{"arch": "convnext", "model": "sound classifier", "dataset": "read English sentences (LibriTTS-R)", "train_examples": 15625, "gain_aug_db": 10, "noise_aug": 0.002, "input": "waveform_16khz", "targets": ["voice"], "num_classes": 2, "norm": "layernorm", "hidden_act": "swiglu", "mlp_ratio": 2.67, "inner_norm": false, "moe": "top_k", "drop_path": 0.15, "num_experts": 4, "moe_every": 2, "expert_mlp_ratio": 0.5, "experts_per_token": 2, "shared_expert": false, "wave_strides": [5, 4, 4, 2], "subsampling": 4, "layers": 8, "width": 512, "kernel_size": 3, "loss": "cross_entropy", "residual_init": "scaled_by_depth", "optimizer": "adamw", "learning_rate": 0.00057, "beta1": 0.95, "beta2": 0.999, "eps": 1e-08, "max_grad_norm": 1.0, "max_steps": 9700, "batch_size": 128, "epochs": 79.5, "lr_schedule": "cosine", "final_lr_fraction": 0, "warmup_steps": 290, "weight_decay": 0.3}
Rows from block 2, named by matrix and row number. Each number is 128 + 24 x the weight over the matrix's rms, rounded and kept within 0 to 255. All counts start at 0. Numbers have three digits each.
# fc2: MLP down (model.blocks.2.mlp.fc2.weight, 512x1360), inputs 182-272
fc2.329:108134148099097153158094080134145164160155122140105117120123120121123115158127146112142157130100111120126153088141117126156167154159154164123091114122118146133138150143138167136156163116160134167125136121138127144134107173104103118138144106137150142118120154165164130112126
fc2.330:166184183133077121114122086170106059146091140150146119096120120110122113105114133142153132099120143109091139134068126120112160144178150090182119118137106067142129101142156087098111117166159109091085123126160129134174123170172137130135158132135143152119149111128155133129103
fc2.331:104150130116144140156123116127089113181103117120123124109138154174119111187096115100143149145150125118168112140092105123106109121176125140148082096136193164137132120132126128114117088076173151089143121155096094150084144078136144124125148143108142141141134131100095155153097
fc2.332:194166140133163181157090087105133095141122113115140203116106092094136152152134175148122107183149162143119113089148120099161153132157145113132113120167117112131138088054093174093160066097158145131129121147121134100094135095203129130137146124125154159109148121070145128137097
fc2.333:171139116118135130152115149132122112102148145144128103159157097130127151149116094099107128166128092118131135113077088130124154087146087141140081113119115153123147126145117140105081139097085130186125114118101141146160138100125112115119116102111145093132138074122130121142112
fc2.334:133122169168122119116116187159130149193095112120115136100135104133108131094131129116138150096098116097175121125162139129114144065143101090100124152122167140127138127130121143151156127100121114120121081124142121163104129153122116129124116116209116105119146156128104150123124
fc2.335:137124138113105168122113127134135144138127123154142159123113134125112103124120123116138122108135145152116121105116108108139141149136129117133140146137152117139084131132159141110130111113103120138094100115118152150163119148138122126119161117156119127138112123147150108173144
fc2.336:142183134142147157140143128100097141160141140172147145132181103150142163141133127143127123185128120128151124072144120124151129062067131123226115093162122122147127112129142135180146126143088140084157116111101102116115104111158098091108135113138145147100104116160090144180170
fc2.337:163138109111139152149124123126155093125113135125133194126151116108150125091146117136120129130099166083093102131093165147132134106130140119115134134113145060126129115100110095122137104155102113029133119139151118152133119199168142127179139167130111145143127134120130116125114
fc2.338:237073138140121188152142168117096230155159141082135105164203111104124129118126119122115150132117132109070129120141115097146122082083117067138131097140181109108121120146096134136077070132139109141115107132084137194248110186179126125155117137149144127125128108214114130218108
fc2.339:136132128094171156132151133113100138185137104100137177173100123134105135154113130121142176120120107125150113126183139133133147170192121128145085081090109090134148138117093137128119132167155154139147132140075135156038108094130137120119127091130135155143151148150112107134112
fc2.340:168109170112130145069175094129136071164097094118096163142093187134090112129117197133151222145140110100035101119141171105103151129175128104167105139110122139108163123124118099107196144096203143080175088126125113104055141092106125138106187126202162165114114153102124123072066
fc2.341:144096106095143136122117130107134190074120146147131100104129110133145152131113095139146128135126108111068095171142129167134115143063143106087172093112151096154140080143110122128065109121131125148105131138132123158162139158140136108133116081110116099115131140143119124139153
fc2.342:099181169134125117183194115119133106119125095118155173159188136120130181106101147118162156109110127103136090135150132095135135086125109145160128124172118129111127102127150104083112150144180130109154134145132124123080118160214138121138147093197139116100109102152115136137083
fc2.343:167129149121105129109119101146116165164150151138087178152151120139151138135125153114159180120122134115096129127118103103140098167072107107157091130100121130127114132115143109082066104118158159113098103119110149133180128161154122102154117118151151151126141114156157134132125
fc2.344:111169144098102175113169128131114131141143114106115114156134126107125139148120128126125118114138129105073132136176135129113112131139140117125121081134138160153126128176168177100176117131175124160123118136095142130108136129136130113124142112113159113120120119152121122155121
fc2.345:173139152120088123119148100118086092119130116074130131111133109084103113150126152122130108161120114100125144109140117109142172127096152149105115118165125131121142135111161108097164096124124111130140067147152157094098126122169130129117116131157115114125104125130136141083089
fc2.346:129138115132132115096090111098144098131162144129088126121162131155152125142133153126120163142140138109102139198105125141129135127094164105143127171128134139125144115089122120128160123188120129098138171133168138103081104110148136113112105155138129140111131130100078128101104
fc2.347:178115161107116141114151114099156078078170121130144161146213120125145156133143110142110107145102118130101101135121135152116122151139136124097130085119114130135118157120083140120128128107139132105132165136137108097127184109138129140139132132095114112117098145095129094145133
fc2.348:151114109133121123114133126134116093148123099121101166142154111121131113161126116108127120162132121114114167117109130126108142148140161132173146095140134128111099125103114115117146149152114129131099158126150137104154160169111128138124114144149119133108110124170160125120096
fc2.349:167110147138144168087161135152117108117110125106121176107100126150119134142122132146146148145126128148105135151115094141115096116122148118139136113115156130149139102138152133123148130157158149105133129114094120116050174127103120134133112115103110114109146126116128131085127
fc2.350:211087129143138150142142150131132170124121139115127113117196118129134132146127109124131131121116128120074119139101116130130113099113153119108121109130199142123118120130104111109093080104128115117116136127084113191192131160168115150144125153180123124122126137171116120189125
fc2.351:138117119115140142099118124129176109100134113137100108127119112139118122121123138116129115144143105107098115128131117120107119115128117125158137133121112161130134126114147111123129086167112119097151140121129126130086123114095099129131120126098109141125119121073138137106143
fc2.352:053104064110136104186093151133128153122091129120123125092125124154091110109139129127122123103067130136143163138113100146140113116115124115102170176129159169148119130104134123137134145128081140147143152156137138166122126112067146118115142155160047074144160105113133137144164
fc2.353:072112111155116128111148121124113140158094113104097152140150112121121143172125155123132164120156135128135129158128116147133140116166167093114111118117132152102170127123123105069146127086149167093073077142144141143128144157103165130145131118165105101130136112158129107151085
fc2.354:066159128133142102075150129119135072158141132088135159133088141135127128141116133127139114148149126107153146118114131106086109125136116126153103168133081124157122117111144141111150110148141145134143165137145154093055133090078139109113135104095138135134116138115127125049117
fc2.355:180107145131149158138118136141120164111151140121114107125140093115119114123147162135151160107130128113057099119134127101148129108095131110142110128134154133131138100143119111139109097134110130116100118120118114150184138158159108125151106156170145126123132106169136130156144
fc2.356:096157134136130113100161122145097091151140127150117148150082106120115131106129141108150158139136105152162113125144139146120148139198121137178123115102061120112134155120156120110178132158138151092205122110134117086051113125078131124105115136135113133123148136097123159065128
fc2.357:161124113146155120101163135138143126130102109126084133138115092127101126096130163134147127123118116134147138129129154149125139103085139096124103145111176165139130138134125133136186104177134161102160116117132118081114097130129095127163135108095133131129140125063120131091140
fc2.358:129119107110129133150106128125150116154127116132125109128090128127140160129119132168085143123126167130097128128170146125136083179144125126146112111125104129133132100149116179137151086173172121106135118109111154118127103146157148125132117138065136132145099137119135138113130
fc2.359:105105088135085152219119101099127145081112128127133139113136154131135107085140165147125070077149136153186109073151126173131113116096159152159128089141091126146146100128145160118220147148123121134127119125129122140135087111168112122135188133035142118107136154133083159158103
fc2.360:148104140154142141169172174124118106105136107104105158133182091120124146088116143154114103128152136130117095113167118090156088114086099094175103169120117202124138127145092162107114089123111123130121151134159110110099104125136135109136158152117130111144087114101099145069073
fc2.361:129093129128117110109111092127125075103160111103109161110091130102137110154111121120118064141151120133117143102072145129119149141136097154124125088128109110132096115128144119123156113142113151100139153145154139112084140098076132124119125104127103129133109151036142119092124
fc2.362:162133142124131111111138133130102139149147110101137126153126132125137124126130148113149126146147126142130124137125121110116117143139116135117086151122117138118135136146113137124127142132156105175129151143140138130167136130135123133105108137132127145130132124140133115136134
fc2.363:051093126088126097133119123118159144097154108141124160138146132104134122147113136131173121094160114123099154120095154120192109116138123126110143067133097137127122118126112145137155130146110149107120140143164157131098107123115124131133164119183090127112109163116124146130134
fc2.364:112191135085131185130123109155111135159122123140138174156160158152132126188150163143125177161115119124161117122125116113113158143138130128116094168113138118118139124075162137141155115110141143144091135152086105120113141140144111149124119121143147160142123130148163151085160
fc2.365:150155163139111190108155138142124133126132143109117147141137110142135134123118108148096099122125146120099107105170128136120122162078140136133128107126127153157148117160138160120164105170124123111139125126146129113110090138158100106151130136080136113140136137169159142107123
fc2.366:146121158132106112150112112121180190097117121096093102125092132143131143108130097129181111134163112117120137142155143112114082101129115087112114152122128122096144120112136135108168097181080147172146117126108123134104136116079098138155119135087099123123142144109165127126144
fc2.367:078174143090138155162129125136117214140147119122089123154113143128123116162110127114143136114146131127140141125126114151149161115125132097111098117123141124124143115089126107114115149109142129144071098123126141124105102140127128116121151104151113114128113120172146129145122
fc2.368:163161129116067167043116092111135060145147157132110125134155153111137143137106130120164137130156112094085145138130157116115100183212109131142125090105121097114128160154131128094188069110179104129115127126134173104129144075147122125111130126124132142120109141109129125154123
fc2.369:146126136126141132145116145155144140097145085140104173142106136161126095121122126132157120122144108124099144165108121138120150117130150130131123134114120088121120124096132161105075114157143114164097144135175154168079097117134101114146142109151131146129141116076112141135127
fc2.370:063156100128116090142113119094092049141137129149152159142089157116119137120120123121095141142117127119225137139133120119134149134160140152109160150128057103119124113111138133128179184105128125128144119121172145133018110074096139145103124104108126129127119140118121107086122
fc2.371:087131140084129143117141136129105119156145144167112134183111136111126116155094082101168181141168156120091127144148135130149110148124132121140116052110157173154120148117134163100148096137176150132100108142127145086154133139129107129112114167120144083142087125120132114129150
fc2.372:102157148163151102066137121160127160099117177118119112126185134145126152160147098141144177137126193157183120146136112109098080106105106134154107167114107142110136122098125140137149168109155131166153151114113119120125161099071159130116105122061118139155138122161143111135101
fc2.373:081152157172145141144102156123139148079139143146145167122146111154129143107112105134133131132115154115115131118136146100156110115126151123137121171119097125139136142129120147104080145124128133183141100112126116153164114097101137146122147124118124119141145143161155136140108
fc2.374:167128144168135121150144118118106141115123136096137144150139141103130132118134095145121161138169123137093139135123117136102133101100131095128141099128160135118121124092109129099066110073122131126125129134152117160142113124132131129109108114176120126148147102160134131144152
fc2.375:167129132125115143104145101130161111139115148132126151136123113121143146124135124146111141106083129141123154111137115129101127123094137135121131160123115158153121121140141173148100145153111153123133134138076094124079169128150150117132113133069130134123125144138118112088107
fc2.376:087192091123112147150134130131098161109115121130154102113183141131159146151138121105152133146118120176201134158126121137164125152165134152099120138124110091135118088087146124152106157095136117100098122116083146110139122133077154139141117139115116120121083143117135112154117
fc2.377:079174127097096101164087112133132181163116084080123128124159169165128118142122155139161148122159094133196090128140124095171139098212120184127121095114125150114163116121170105131089102111118140178130097130091097133130140105112139129130128138217126145134114137145147110149124
fc2.378:073111114124131123137072124120129099117116148132121067109107147181135086115145129145124133059116125121102120146134126131129103158184110121105121114118135164124149115135156114131160136102121122153135129120126135117118140132091113125144195122113115113124144136121122153136132
fc2.379:155162117127143122097106093103153120133133121084150157124144119130140138139143145124096140161129131127089101147118137136117094105096142124122130092137140142140100190157120163105104129114139118150133126128115138084183130089135125127135159123102143107139127121101122119110130
fc2.380:089120134129107152168153117128091151111135126137121161135139168126140135103131134141133138096106159130157123153134141122155126107112104108116128166126153139119111112111127126120100107132147147110127110128162106132112112150102142141130124096146125133125134143114142128140141
fc2.381:124151141092149095126100145119136130124130130142145152146164114136139134119104112122132131151131119122071124119103146131134140114111160107130125103129151106144146116132108126143114113139138127109148140116117133134156123136124121128103127117128140133126148122131110139135127
fc2.382:133115114136185112121163136084168159091115148117109138122185096108128110112097133140137145102080128150101131171113133150101069114111138123097111122113138117115150138139103118123115100162121108124171144123136106109169124148123143132152092133126133132135143099095108124172148
fc2.383:104169165156103143120141125162100125157102129179122154083102143158131129150109109152160178136168132134123113159113118149134098127120139127187131111125133082113139126145121140118118130180171145070165088118079120138128117138141127116167168137121184177128119103142104121158105
fc2.384:176119149120160142155091148135154156135114124141123123171167128112137093130116135110118130177128118106145105125147131121116132115148115100120095165119140110131134121118133127126147118157125116112192134117123119211158145142095132155133124115148109135135146113175133130133134
fc2.385:147124131084126113070176089101088115166180085106109095150106142117119116139137130136120105125161131162042130132155141116144103187105142094130129144123052145118106071132141071115106169150152135131110124139163131132085133116088131141141111128124136147147134136158136140085133
fc2.386:119111145104144122140082149095155129146098127115156145114126115096142119112167144120131105105122114130175129161112134114150134096152141146029156136139118087156120144125124161134142138138108125125124133122179124100107156137132139112117120158110104097142096146096143135122112
fc2.387:082094140127122116057102129153145084165094146135142101141075141178147121145150097091107133147118173146081118131155130119117122180163151149114140181121066149093106137136160120125136106105124140115140177127126154113109110129079146115154113132094134125149128115109118133103094
fc2.388:126150131110108131062153122120130118127129131099140115133151139095118118161138128114122140140144069110127175139130147120100142148159127123127149095101133087114129150089108119118141137098141141143119173133118153151127136113092162142101127155147121145122130099168127124111129
fc2.389:076127135100121117170172074125118149144094127106102121134152127113116124129129129151123105093113131134155138143145099136119125126151105134120146147146078169121155125134140118121135182104119155114122106116149132135124124137133103155113134136153093107140150135145122123098092
fc2.390:195029162129140171158127151124133222109112138113135097151152129119132131168131117131133148144125142142134111094146124139143122073095146094114120116147162128138169105134111131132067083115111128140109103145079137167255134134206096139154147135106135115124117127114133119152150
fc2.391:126154143128146178114093108131111123098136146143140152146159113132125116149156127152135163137124123111059133162125090115080112140168083141116137104118087116131135124125126122144140166114128145142166102127109130078136148134153139161140132107113134147130102165066129126081123
fc2.392:106119107143088134094148121131131139150146119115082167140100129113137117161138100133170090167156152141135114132119153128098132125107109127114134143126086168121139103120094075147175137167085132134095081117128158127139133079091107118115101120122123124119123130129139103099148
fc2.393:123121119090133138144143154100113144094164116134155158154167146123123125174132126113136123131132086154110117121146121131149108135120100130107149087150113107129124121136111156133079157112146121123190161135105142100115145155144120120123134129115146128125126132149122112143152
fc2.394:203093123139156134117160181126139174081138129125124137120170117093132139137130142121128125100133099135098130136176151132129121082092093120118143074113152124118158130132124155104104101130138126115126123141099132170194135155162096118098110108157136134125121108145125135172140
fc2.395:217074114112126165112150123135134175102111140121130096115161115104125112146116138143114114133108141122059135156141125140140113106107148106116126116133164107131139139154112121117113084117129116132108137147073123153223144151157114109156142132112129114137121120155135108170114
fc2.396:168157107126114132139130103107142111105125140162164135115109122113128146108129121136107086142130127142099119116158149101151149123115157144097157123142118099131109140138144179144128142139121138104105150142151131145182113141176154116109140106118108125121102138202136100140146
fc2.397:172142151150150158125154157146161197104102122134103114107148090122138127128107147128126089090137094123126126118123121118144125108125090129112122103147144154156152094113099115142133160162100141147130108109133156137136121149131145124122127144174132118136117114150136142162152
fc2.398:082156119138124126040130127132136080175151117134132145104043163128127099119157136137141143135129121125171109152132119126113125177186110158139139106088065128130111139128125145133192139150164109121179101123149129081013156084067160127134131160120114137125118156062114135000105
fc2.399:133139139167125156129140163102112116119160124134123153128091086111123142138139104181117163161135137130149108098174086134148130120099129092141088126152135103153132151150081125138175144165128113114103113134104125120084097117171127132175108113128150167103145121140132125133151
fc2.400:101129138110119136118118131119139140100125126147103100126101164092129145108123107088139120100105150134107157117116151127128107120093121146115133134129118130122122160099172129120189103085124137133112102098102117107134098136102138116122138121136153111128160138120151114118117
fc2.401:193096146098153181149132113144104165118154137126129137143145099104123120116151121115130121136131147118116136110156130129123153083062138069130090101107175127125126116122096134131097089160125120127118106131071140149193134117147135121131128131170150135133147106181122100129141
fc2.402:072111171107139119126097120146120148168117108136128116103081115156105144152133129155131154168118149141181114151134109140175156136176127146122130196150115156111106144118124119156121167071083129179134117137104141134122133102112131151120116133118131127145110121141119115108140
fc2.403:115121129105119119115085118119131175099144146113106123118147136124140123117146124096103122089103165122124100129103152132106125116074125181095152169091158172119090138124120145138156139123049120210103158102107106079101117105104117123105097129042149129118146181130134128140137
fc2.404:109135147107094157107142118125120130135089124132145115136159127121110161135140139155144097179140124094127128098171134119133188142172116147108129155142151166130158141125142133119192138073101160163164106128099146128160143101107093127188176127134133142099113159169130120116080
fc2.405:128112117141120114148125148118113188081172134114109093131156142129116110109143125117134160106148126105151132121152123106128163049112171137117114089125120124137163111142122120113107170139127146165141096128128110126143125142118138117130158117156141123116140109170145118115130
fc2.406:092109158124182127197092158146128149133159106129092165163108135142110165132137171134107116082114167103129126138138114129099083139091135115102142201131156148112106133135149139155117096160123133085142142120145132117117081146107165122191154133137128127126156165098150128118092
fc2.407:063129131106138121181115106139106085143117138149151104125172154147131126124122103136147132145154104112110162099155133114132163089169140145141130126127139129104161096130175128113107184098141136151123120132116144170105133140105134136094116137178123133117126136158136129153086
fc2.408:206124156121133148119090097113120164174115109122145137121145093122135145150125146118141120168147135126118111120152147104143132085139157139126121121114112124120134129161077105132137129180149134147142139127067134144088108117163122119157141163162145159117128133187130119124115
fc2.409:144097148130098158175123151104129124111181118159155220112135147095138133151090117181111123156142093104077105131078132162123127083110143083125161069127150085140125090095097133082147123122104097110142114124120119162115104140123134127150173106167118133087137120095166159141105
fc2.410:148142170094147131137113109147151119153137135136153116114101139142128136091112082122106126116100094107139110120165137144119116154104124117177102045129124129147122117136115119154134106080122109110185106142141122131184136115110124105101117123169117088128154096117128116150119
fc2.411:199160119179171150176111133108199140171131083134114152123129097122125146083117144142150078123142154134116130133143115126120122138103147129115144150165093084128102128152118089160100140164118101096098133102139161100057136107142149151136122153113104131143157117119135160099108
fc2.412:214101135130123148154130181128151205141121142129125131131189122095137142140142136122100129132134130115129125127142139140139134100076122131136099123138179118142123110141095134138099096147134121133130095119119129196215116150126139140123112134177135125137137128208120141174128
fc2.413:120098148070116156106116108148143138128126130136141152156157148111134097184130131111138133118141130102139129151127157104153127168195102071130126076109125143131124110136092103117140087180132113151169127159115166203121131166115100144126138094142095116144127115211133119132139
fc2.414:181217144133119169096153111127141116101127108136125151132167112127107153142132146134183130137099144146089138174156137107142111150103128133152138116153120106120135129100133153103130106134127133153112096118078148109123131153156145142129110137136142144107104094192138119123101
fc2.415:198140105121113160111131166141156127138121104130107180135121091116140104130106145137178127207142091101090139121139123119133099151104117120168101122136116112127113150135117142135152089101138117129108132148114137119115134118122085128140134140153137135119108123140143132119104
fc2.416:100142135141152132146098119149107125093139123139120089131163157120116138135145121113125150139103134157200131142103122136129134164124124150100138130128110124133146104117123144136113145110171136084161165128133134128116128150105160140112121115096147125136129143108118118126141
fc2.417:186173147122143126150150110135133114108138120144104106137098091109107133144149136136140127193142111138158140146104121122144136108136116179148112146131145088143142115146137147126126056174165116145070131148112121111143125112135091141129137137138124137112105133138144139107111
fc2.418:118114134146132114144100173103122152087132107142142128099162122149130176067128079124125128128146084124124116133128137154077108144124103123095184091121115114137108123135123141182179133148129131143194220122138151184059119136101138101089136132135100146125135153144122147095214
fc2.419:136126090121084146115142171149117101181131160144142133143111151154131140156105129095105085135134175168161143114140123146117089127085100116146118119141144158138118139149106141172155119178143125118135088114107109106151148161124143132129108137075135120137143132102104127130107
fc2.420:081079147178166129167099162103144152121139146138119152118163103122127142114120132141137132104111120119181138130130132117132147069109107120130109100125141139130141112096110126127144111133128121144148086131129146167162108147144129129106156141154123114127148137118104129147136
fc2.421:141132142156129117113079132134164078136128134121128131107146101123126141129128139125114078103126122147099124137149144124140141115125104120129099071137138109129172104143100131117126116114110133114156106137106138089181147145135097114145137144130117142116126136120121132137130
fc2.422:118139125119144124150152149088088159134142171127125150094138107122126123072131102093166075127109128119103092105106170138135143111100151154131178167136104094166101108157149133118151155040097121111047105129146112176113100113143127115128111164072143146141141149114085136115095
fc2.423:099113115178134091067118135175138167152117126152143133132203129156126144117122108113193148124145136134090121142125108137101123183171103152104076161110105114117144143128134119178150153101185135074163175133108111089063146159069124140144134087161158129128136162101150113113131
fc2.424:101201099101086125118119095159164087153145101145149101126102141154137112133124144094107075147115144146093136148127192154131145165151102096127172073112171081134114160129132173130110094126138183102096111132154127080123136110119159108172125124097106128115095155083133106162140
fc2.425:116175135140110143136112104150097139134137120135146094134137102128147127174119150125131131119092158122119129142148114147127109133121131123097157085144079104126134138127101144144098138140129134123154131126130137144138139115107156133140113121136123106142115124148131116135154
fc2.426:073170121124121095130143111134116064128158127141141130113095130107115136120135127131113119127116143130171146114111120140133143167143131118137127130135091111132131124129121123125157152120150146133150111107131112087057131111117120124113122121090140116141111136062123143076110
fc2.427:072136129128135122139131119146104168122138131127116132138192141127122122153138141117142151113112140137165128140142136164154120121168131156093167069132151105136142150125111121118079165131135115094110128127101128116145158142148134150129125150088146125131136119131127136172104
fc2.428:147113121136125163114150130140139098165111122162117094112082130147134084124137108108138099138157150120127167103107173141155142145141150135132136105138147128121124135118141156144134126092119131116115073127121101169165122140094110128178127118102106129099131147164139133112147
fc2.429:159165151114122139172179156111129146189140089115165189168110090133137125149104173114105168167138125084185110115127101163118099089125125124145136116146153145129140104133096175152119118151150121145104142105172111162086107083177107125113103114147131137113102101187083142086129
fc2.430:138192118083116162140131100144121130145133127147130122145174097130128142149099132152138129163147146117141121136120128141133125172170109142137110107129121105125110121148127100121139163118160126112166119121136153083108145146147108106110109126069166170111150154101120128126118
fc2.431:168149138121153136117134123152148177128119134119126148136146134127140118149119120127116151123148117141076129153139120128151111126111129126120133133113168118118102134147118138106096117133133117156104132120114106137125128144141132134119120124122130122132136127145149114151119
fc2.432:192082145141112163140102169141145140117138159150148120101170145120138122136129137128126156104097153096113126103116121131121140118056114116121115119158140103144120153108150146144101130122098121153139125137103126121223136160150132153116165139139134149128137139153144111143141
fc2.433:199111124115138177113111137111149137165115124109092125110104094158121087115111096137118113111143106106057127122108125122104117143093144112125112147108149133152119161146128134082141063142126107100096137135096115162166136143131120114128151137140138101127136114144094135118142
fc2.434:049117124105117147104103090139118085140143146121132164160127139140108099143132073126139130130084150140146153146125116122132131151150152161124131143112075147104121135113166134113200146119149142095173120133142143114091107102123123138117159143126146127119130136136125139099093
fc2.435:093132113131136109132140127130097100152133114104113152129108131139114123103112135131129162144140124116138137111105114134120112163127124136138134178120069138133132122120168124116147142104151144149133120112130157097085116105121146139135153113135115119139104121091121138088094
fc2.436:211139129126130127110148145147155135106159133089148187145152089160121141112136121099129091115117135128089095136139137129103105114056139128116159095128149143132123142141126166125153111137150111124142173145154099138085124102173159116147128137083125127118141178137146115121134
fc2.437:096139149160112112160117086121151127137125129143120130071116096151124115116126122099140134135122125149102104138128148130117124173118100168107137127107097179117097142142151154161135094107140158107147140120139143105090113138108125122124146138119148125134126147043122122105098
fc2.438:171156141115152114146107150120140158106143104131119122149153097098134139146137124140112129157136149107101143147142122125112144114126119122130128118122176090128128100122120089132190128173112136111080139105083135182141110125139110125159128151122105140112152111158099127141138
fc2.439:145172137122126158095128133126119087165170139105126175161159082086138155145159118161100137152142143168117095131115136131105091204119119120114112138135115114113095143133130168125133096075120129117132145141133136101096130167148131136184116140151124123135097145111149123120116
fc2.440:175140146130092115119127121126156101106135120120150126117094100128111102118129146149154078174124084122115131126109140137111124125099125152115103122127155126112124091125120137146131152150138135110113127141129141143104109109115133125173157148130107144118116134174138119102119
fc2.441:107130107124142117118130151133136109118131121121128128133146120127110126130120128121125122169121145111168109134088139141108132141146120106109126154124116130126126148129163115134140131114116135081133149145111123113141148127125103133120126145097109137146109150071147133086119
fc2.442:160133164180132154148133162142096149080113145118137123133140108175125142149154136126121160174124133134135114151095109138098121128136146125098131155134163179118137129121096123104134126115119146124162107136078115146156134116119121148115138137162123130119141120148115132145092
fc2.443:087129101118116115154107165133147126114133135096120132140101139108125121094107125099142097110124089145096161171113122168136084104091128099115180102121123168141111106156117146107060108157149122135197147138161145185126098139096151094130159078162135114138145140137111140144141
fc2.444:175138121120131131121138136110149150139131127150114176121147093132131135138144132121135134125147127124064107093136139117139115131093133135122103094142152147123124136138123164105172128131126108150140132134123140149105106123133118129134130137162118137135134107182117123084139
fc2.445:180077147129127122158125160115133167075156115131142161135153136094151124150146127097112138139120113112106116111125110140132136112120146138151107097154139120117154108121108131150099145105126142133138075126118140153201129132136121119123136126172133157141126135118128124147098
fc2.446:120175115131103138116140122154115143124116130154120094119111137129123117157115104088155129150133129145155137143129113138106108155094079143142113120131090147136128103124144125110144118121139146123142112135091141149147147133125149124129140097082155105137112139152141118114101
fc2.447:066134128119130137136119104146108142123143114136169149139167130145119125155111110150146178170135142121162100158132121140143142140141128135133110145152160108119122141119135128162093107104111156120126103138099116117140160131124135117133134143108151128137123122115144130122100
fc2.448:111152095152107127144099149157156112128153143122166152081113120146136161161122087121117118121133111129149114108146145148190151127152127148140170111140149056121140168126122118130124151063107113105122132158128114157139096101182147130141190128169147135138102195145122132163145
fc2.449:134131112189176128151173180161140109151131126161136240101138124142112112111167119121140140094119122152154141137122108100131147120115142112152125207119209109108084149103149151151188091086116148121060147119128105090040067161180131164117140145174108145133104125066117136118107
fc2.450:250095157122136176149151159126138204108127143117128103133190104109109125157116138135114153152146117114068120136142145122108120075093131115099134107128219134109141136161116143132110080108106121097120108133061118157233135194163120150132112163139137123119133127150124122208105
fc2.451:090129132172129124130111105124092116120150098115116120098104125146136124137131123121143132137148133143106124144130134126142119136137125107123172107133112143101127129131115133125166126129130147128120137117119149124084127122094117130128133113120122115126140136106109131111152
fc2.452:096168128119130122113121089115112097166108097106142113172086140131124126111132118133131132111142151157178118145156137130106124179157115111139114145117103138130140144107145119125153139150149133110121121118142128069050132092109137114114118122099117101117116126115142111153115
fc2.453:136098118113127135189135179111168106054140119137118132120153100136134166137114097100137125129123108145129095128105131141137095127111074138115133048152088128125150123162092131117081109129152118102157187139109145164100124127134097119097162108116128130131116160142105121182132
fc2.454:082156098102143083072115120146143085165171111113105144133101152119111109123126128127121114127129101156129138106151125124109126181158105123118150116106062136127107098143167118110176126129140131119140146136179128077046109095099134136106090128098121113129118145074120142074127
fc2.455:115173109171121128162103149099147136118160101156165195131115155069143127121155125151155127125138133126106094159109153140160131129127118128112127078096117067109121163129112149113144158127140178157116085124067119092088124116124129117109133158109150115136118133099153133079148
fc2.456:096137164184160093119137126183098133109114135124152147166173076131132173150125141123167171161115149131168114149150107153107089166170128153173075141113113150112147161156138145129180084155135178165186167102082112110086132121079139164140135140139126148149142121135096121096108
fc2.457:142098105120149133088134090165152074131075118145152194134163131119124120176083109144158129150155153130017157144089115145097098117084157131114111058145121152112139123116122104130122100111175097090161139146121141053202190102141131129159167141128164168127108138101128100173090
fc2.458:084131122148145134144141129143106109105134142124115132109187133121145108152135107151125171138123149139165131147121104148135093151128125147111100099113149115131143153121104099116131129099115114113152136133111118137146120125104137102102086140132144146137142097136130121179155
fc2.459:209131146127138137118145128086133188106126123150103090102143111105096146132124119094103154101133150134145120137163131109118147044112137150086147107108146165154151155112109118136083168175122161128148084109090094119146121130156156120144133113091151130131141136128127131183140
fc2.460:084138118120100147096124103134130127156101133128108144136080119119133139127121122116152115114127139137132130137135123122124104149135125105102122147113096119110114124127147110113135141142125138145139113120136148084102145115091167138153104111092130117149136158090138111133139
fc2.461:075102141112127115151110113086163123106154161145097140159164145161122158064115104110103112041111185113128144100152143108156110108100117136111140132145152100132100129142117143133085153105161134187149154116141174096154107125132130085104148112094156068136169154140158160216157
fc2.462:176094088105116134135120170136103195121132122119137130137187114106145128138111129103106115145132107136135158126105137124130117106122134144112151080126148134133133161125115114126086107130130144119146173159103139206184128170120114133100099121182117137134133110182129141170186
fc2.463:100116105108130156095134107160112117094105145118145152142161121160121165170110144128148149128111116175116144146132104136082081136107086120109104130118083136104146098120121136113127169117156117140163141105053131089107115125076133153127146119078163120130114132079123108124116
fc2.464:175082137118124157129137146134130178110111144113116131124178124111141120106108100119111146101143132125112118113113122113136127086095127118106125152130159137123153130133134123127105092126118137171106141133083131161213123164166122106136136138145119122122140111172130127159152
fc2.465:061125139143121137129111093105107119136119115141135110146070128129127125131126094163128128108157150126143136124135118137139133163142114131139138133126074120123139111117142103124161126151145146150141139118127121112063120135108113126149117114076135121135124145129150115096126
fc2.466:097152152131103134128134151168169130158134128131145142086133152161107160159108104093145132156075133148174158154100117119141124121177145151074172145119208083140134135110107156119093139113114117122160125143138111131155093148088117121160157140132142130136122137113117105119072
fc2.467:168091139140110139110170123133147112109134148106093138140124125115138121158142095107126102167118145146091144121166129122107088170093127134114151182105112105128145138121133139110128106137131085129101105140110139129123119121094136110150131130132121112132136083196134133100152
fc2.468:076153128083100169164073117094154135105112150139133120116190121130147146179112116147146146117116125160127096147095104163140100118108090148133138074113147131130128095114152165120127135146123113100123124116092143131064112187117115113138154083128136122115114138097134116168117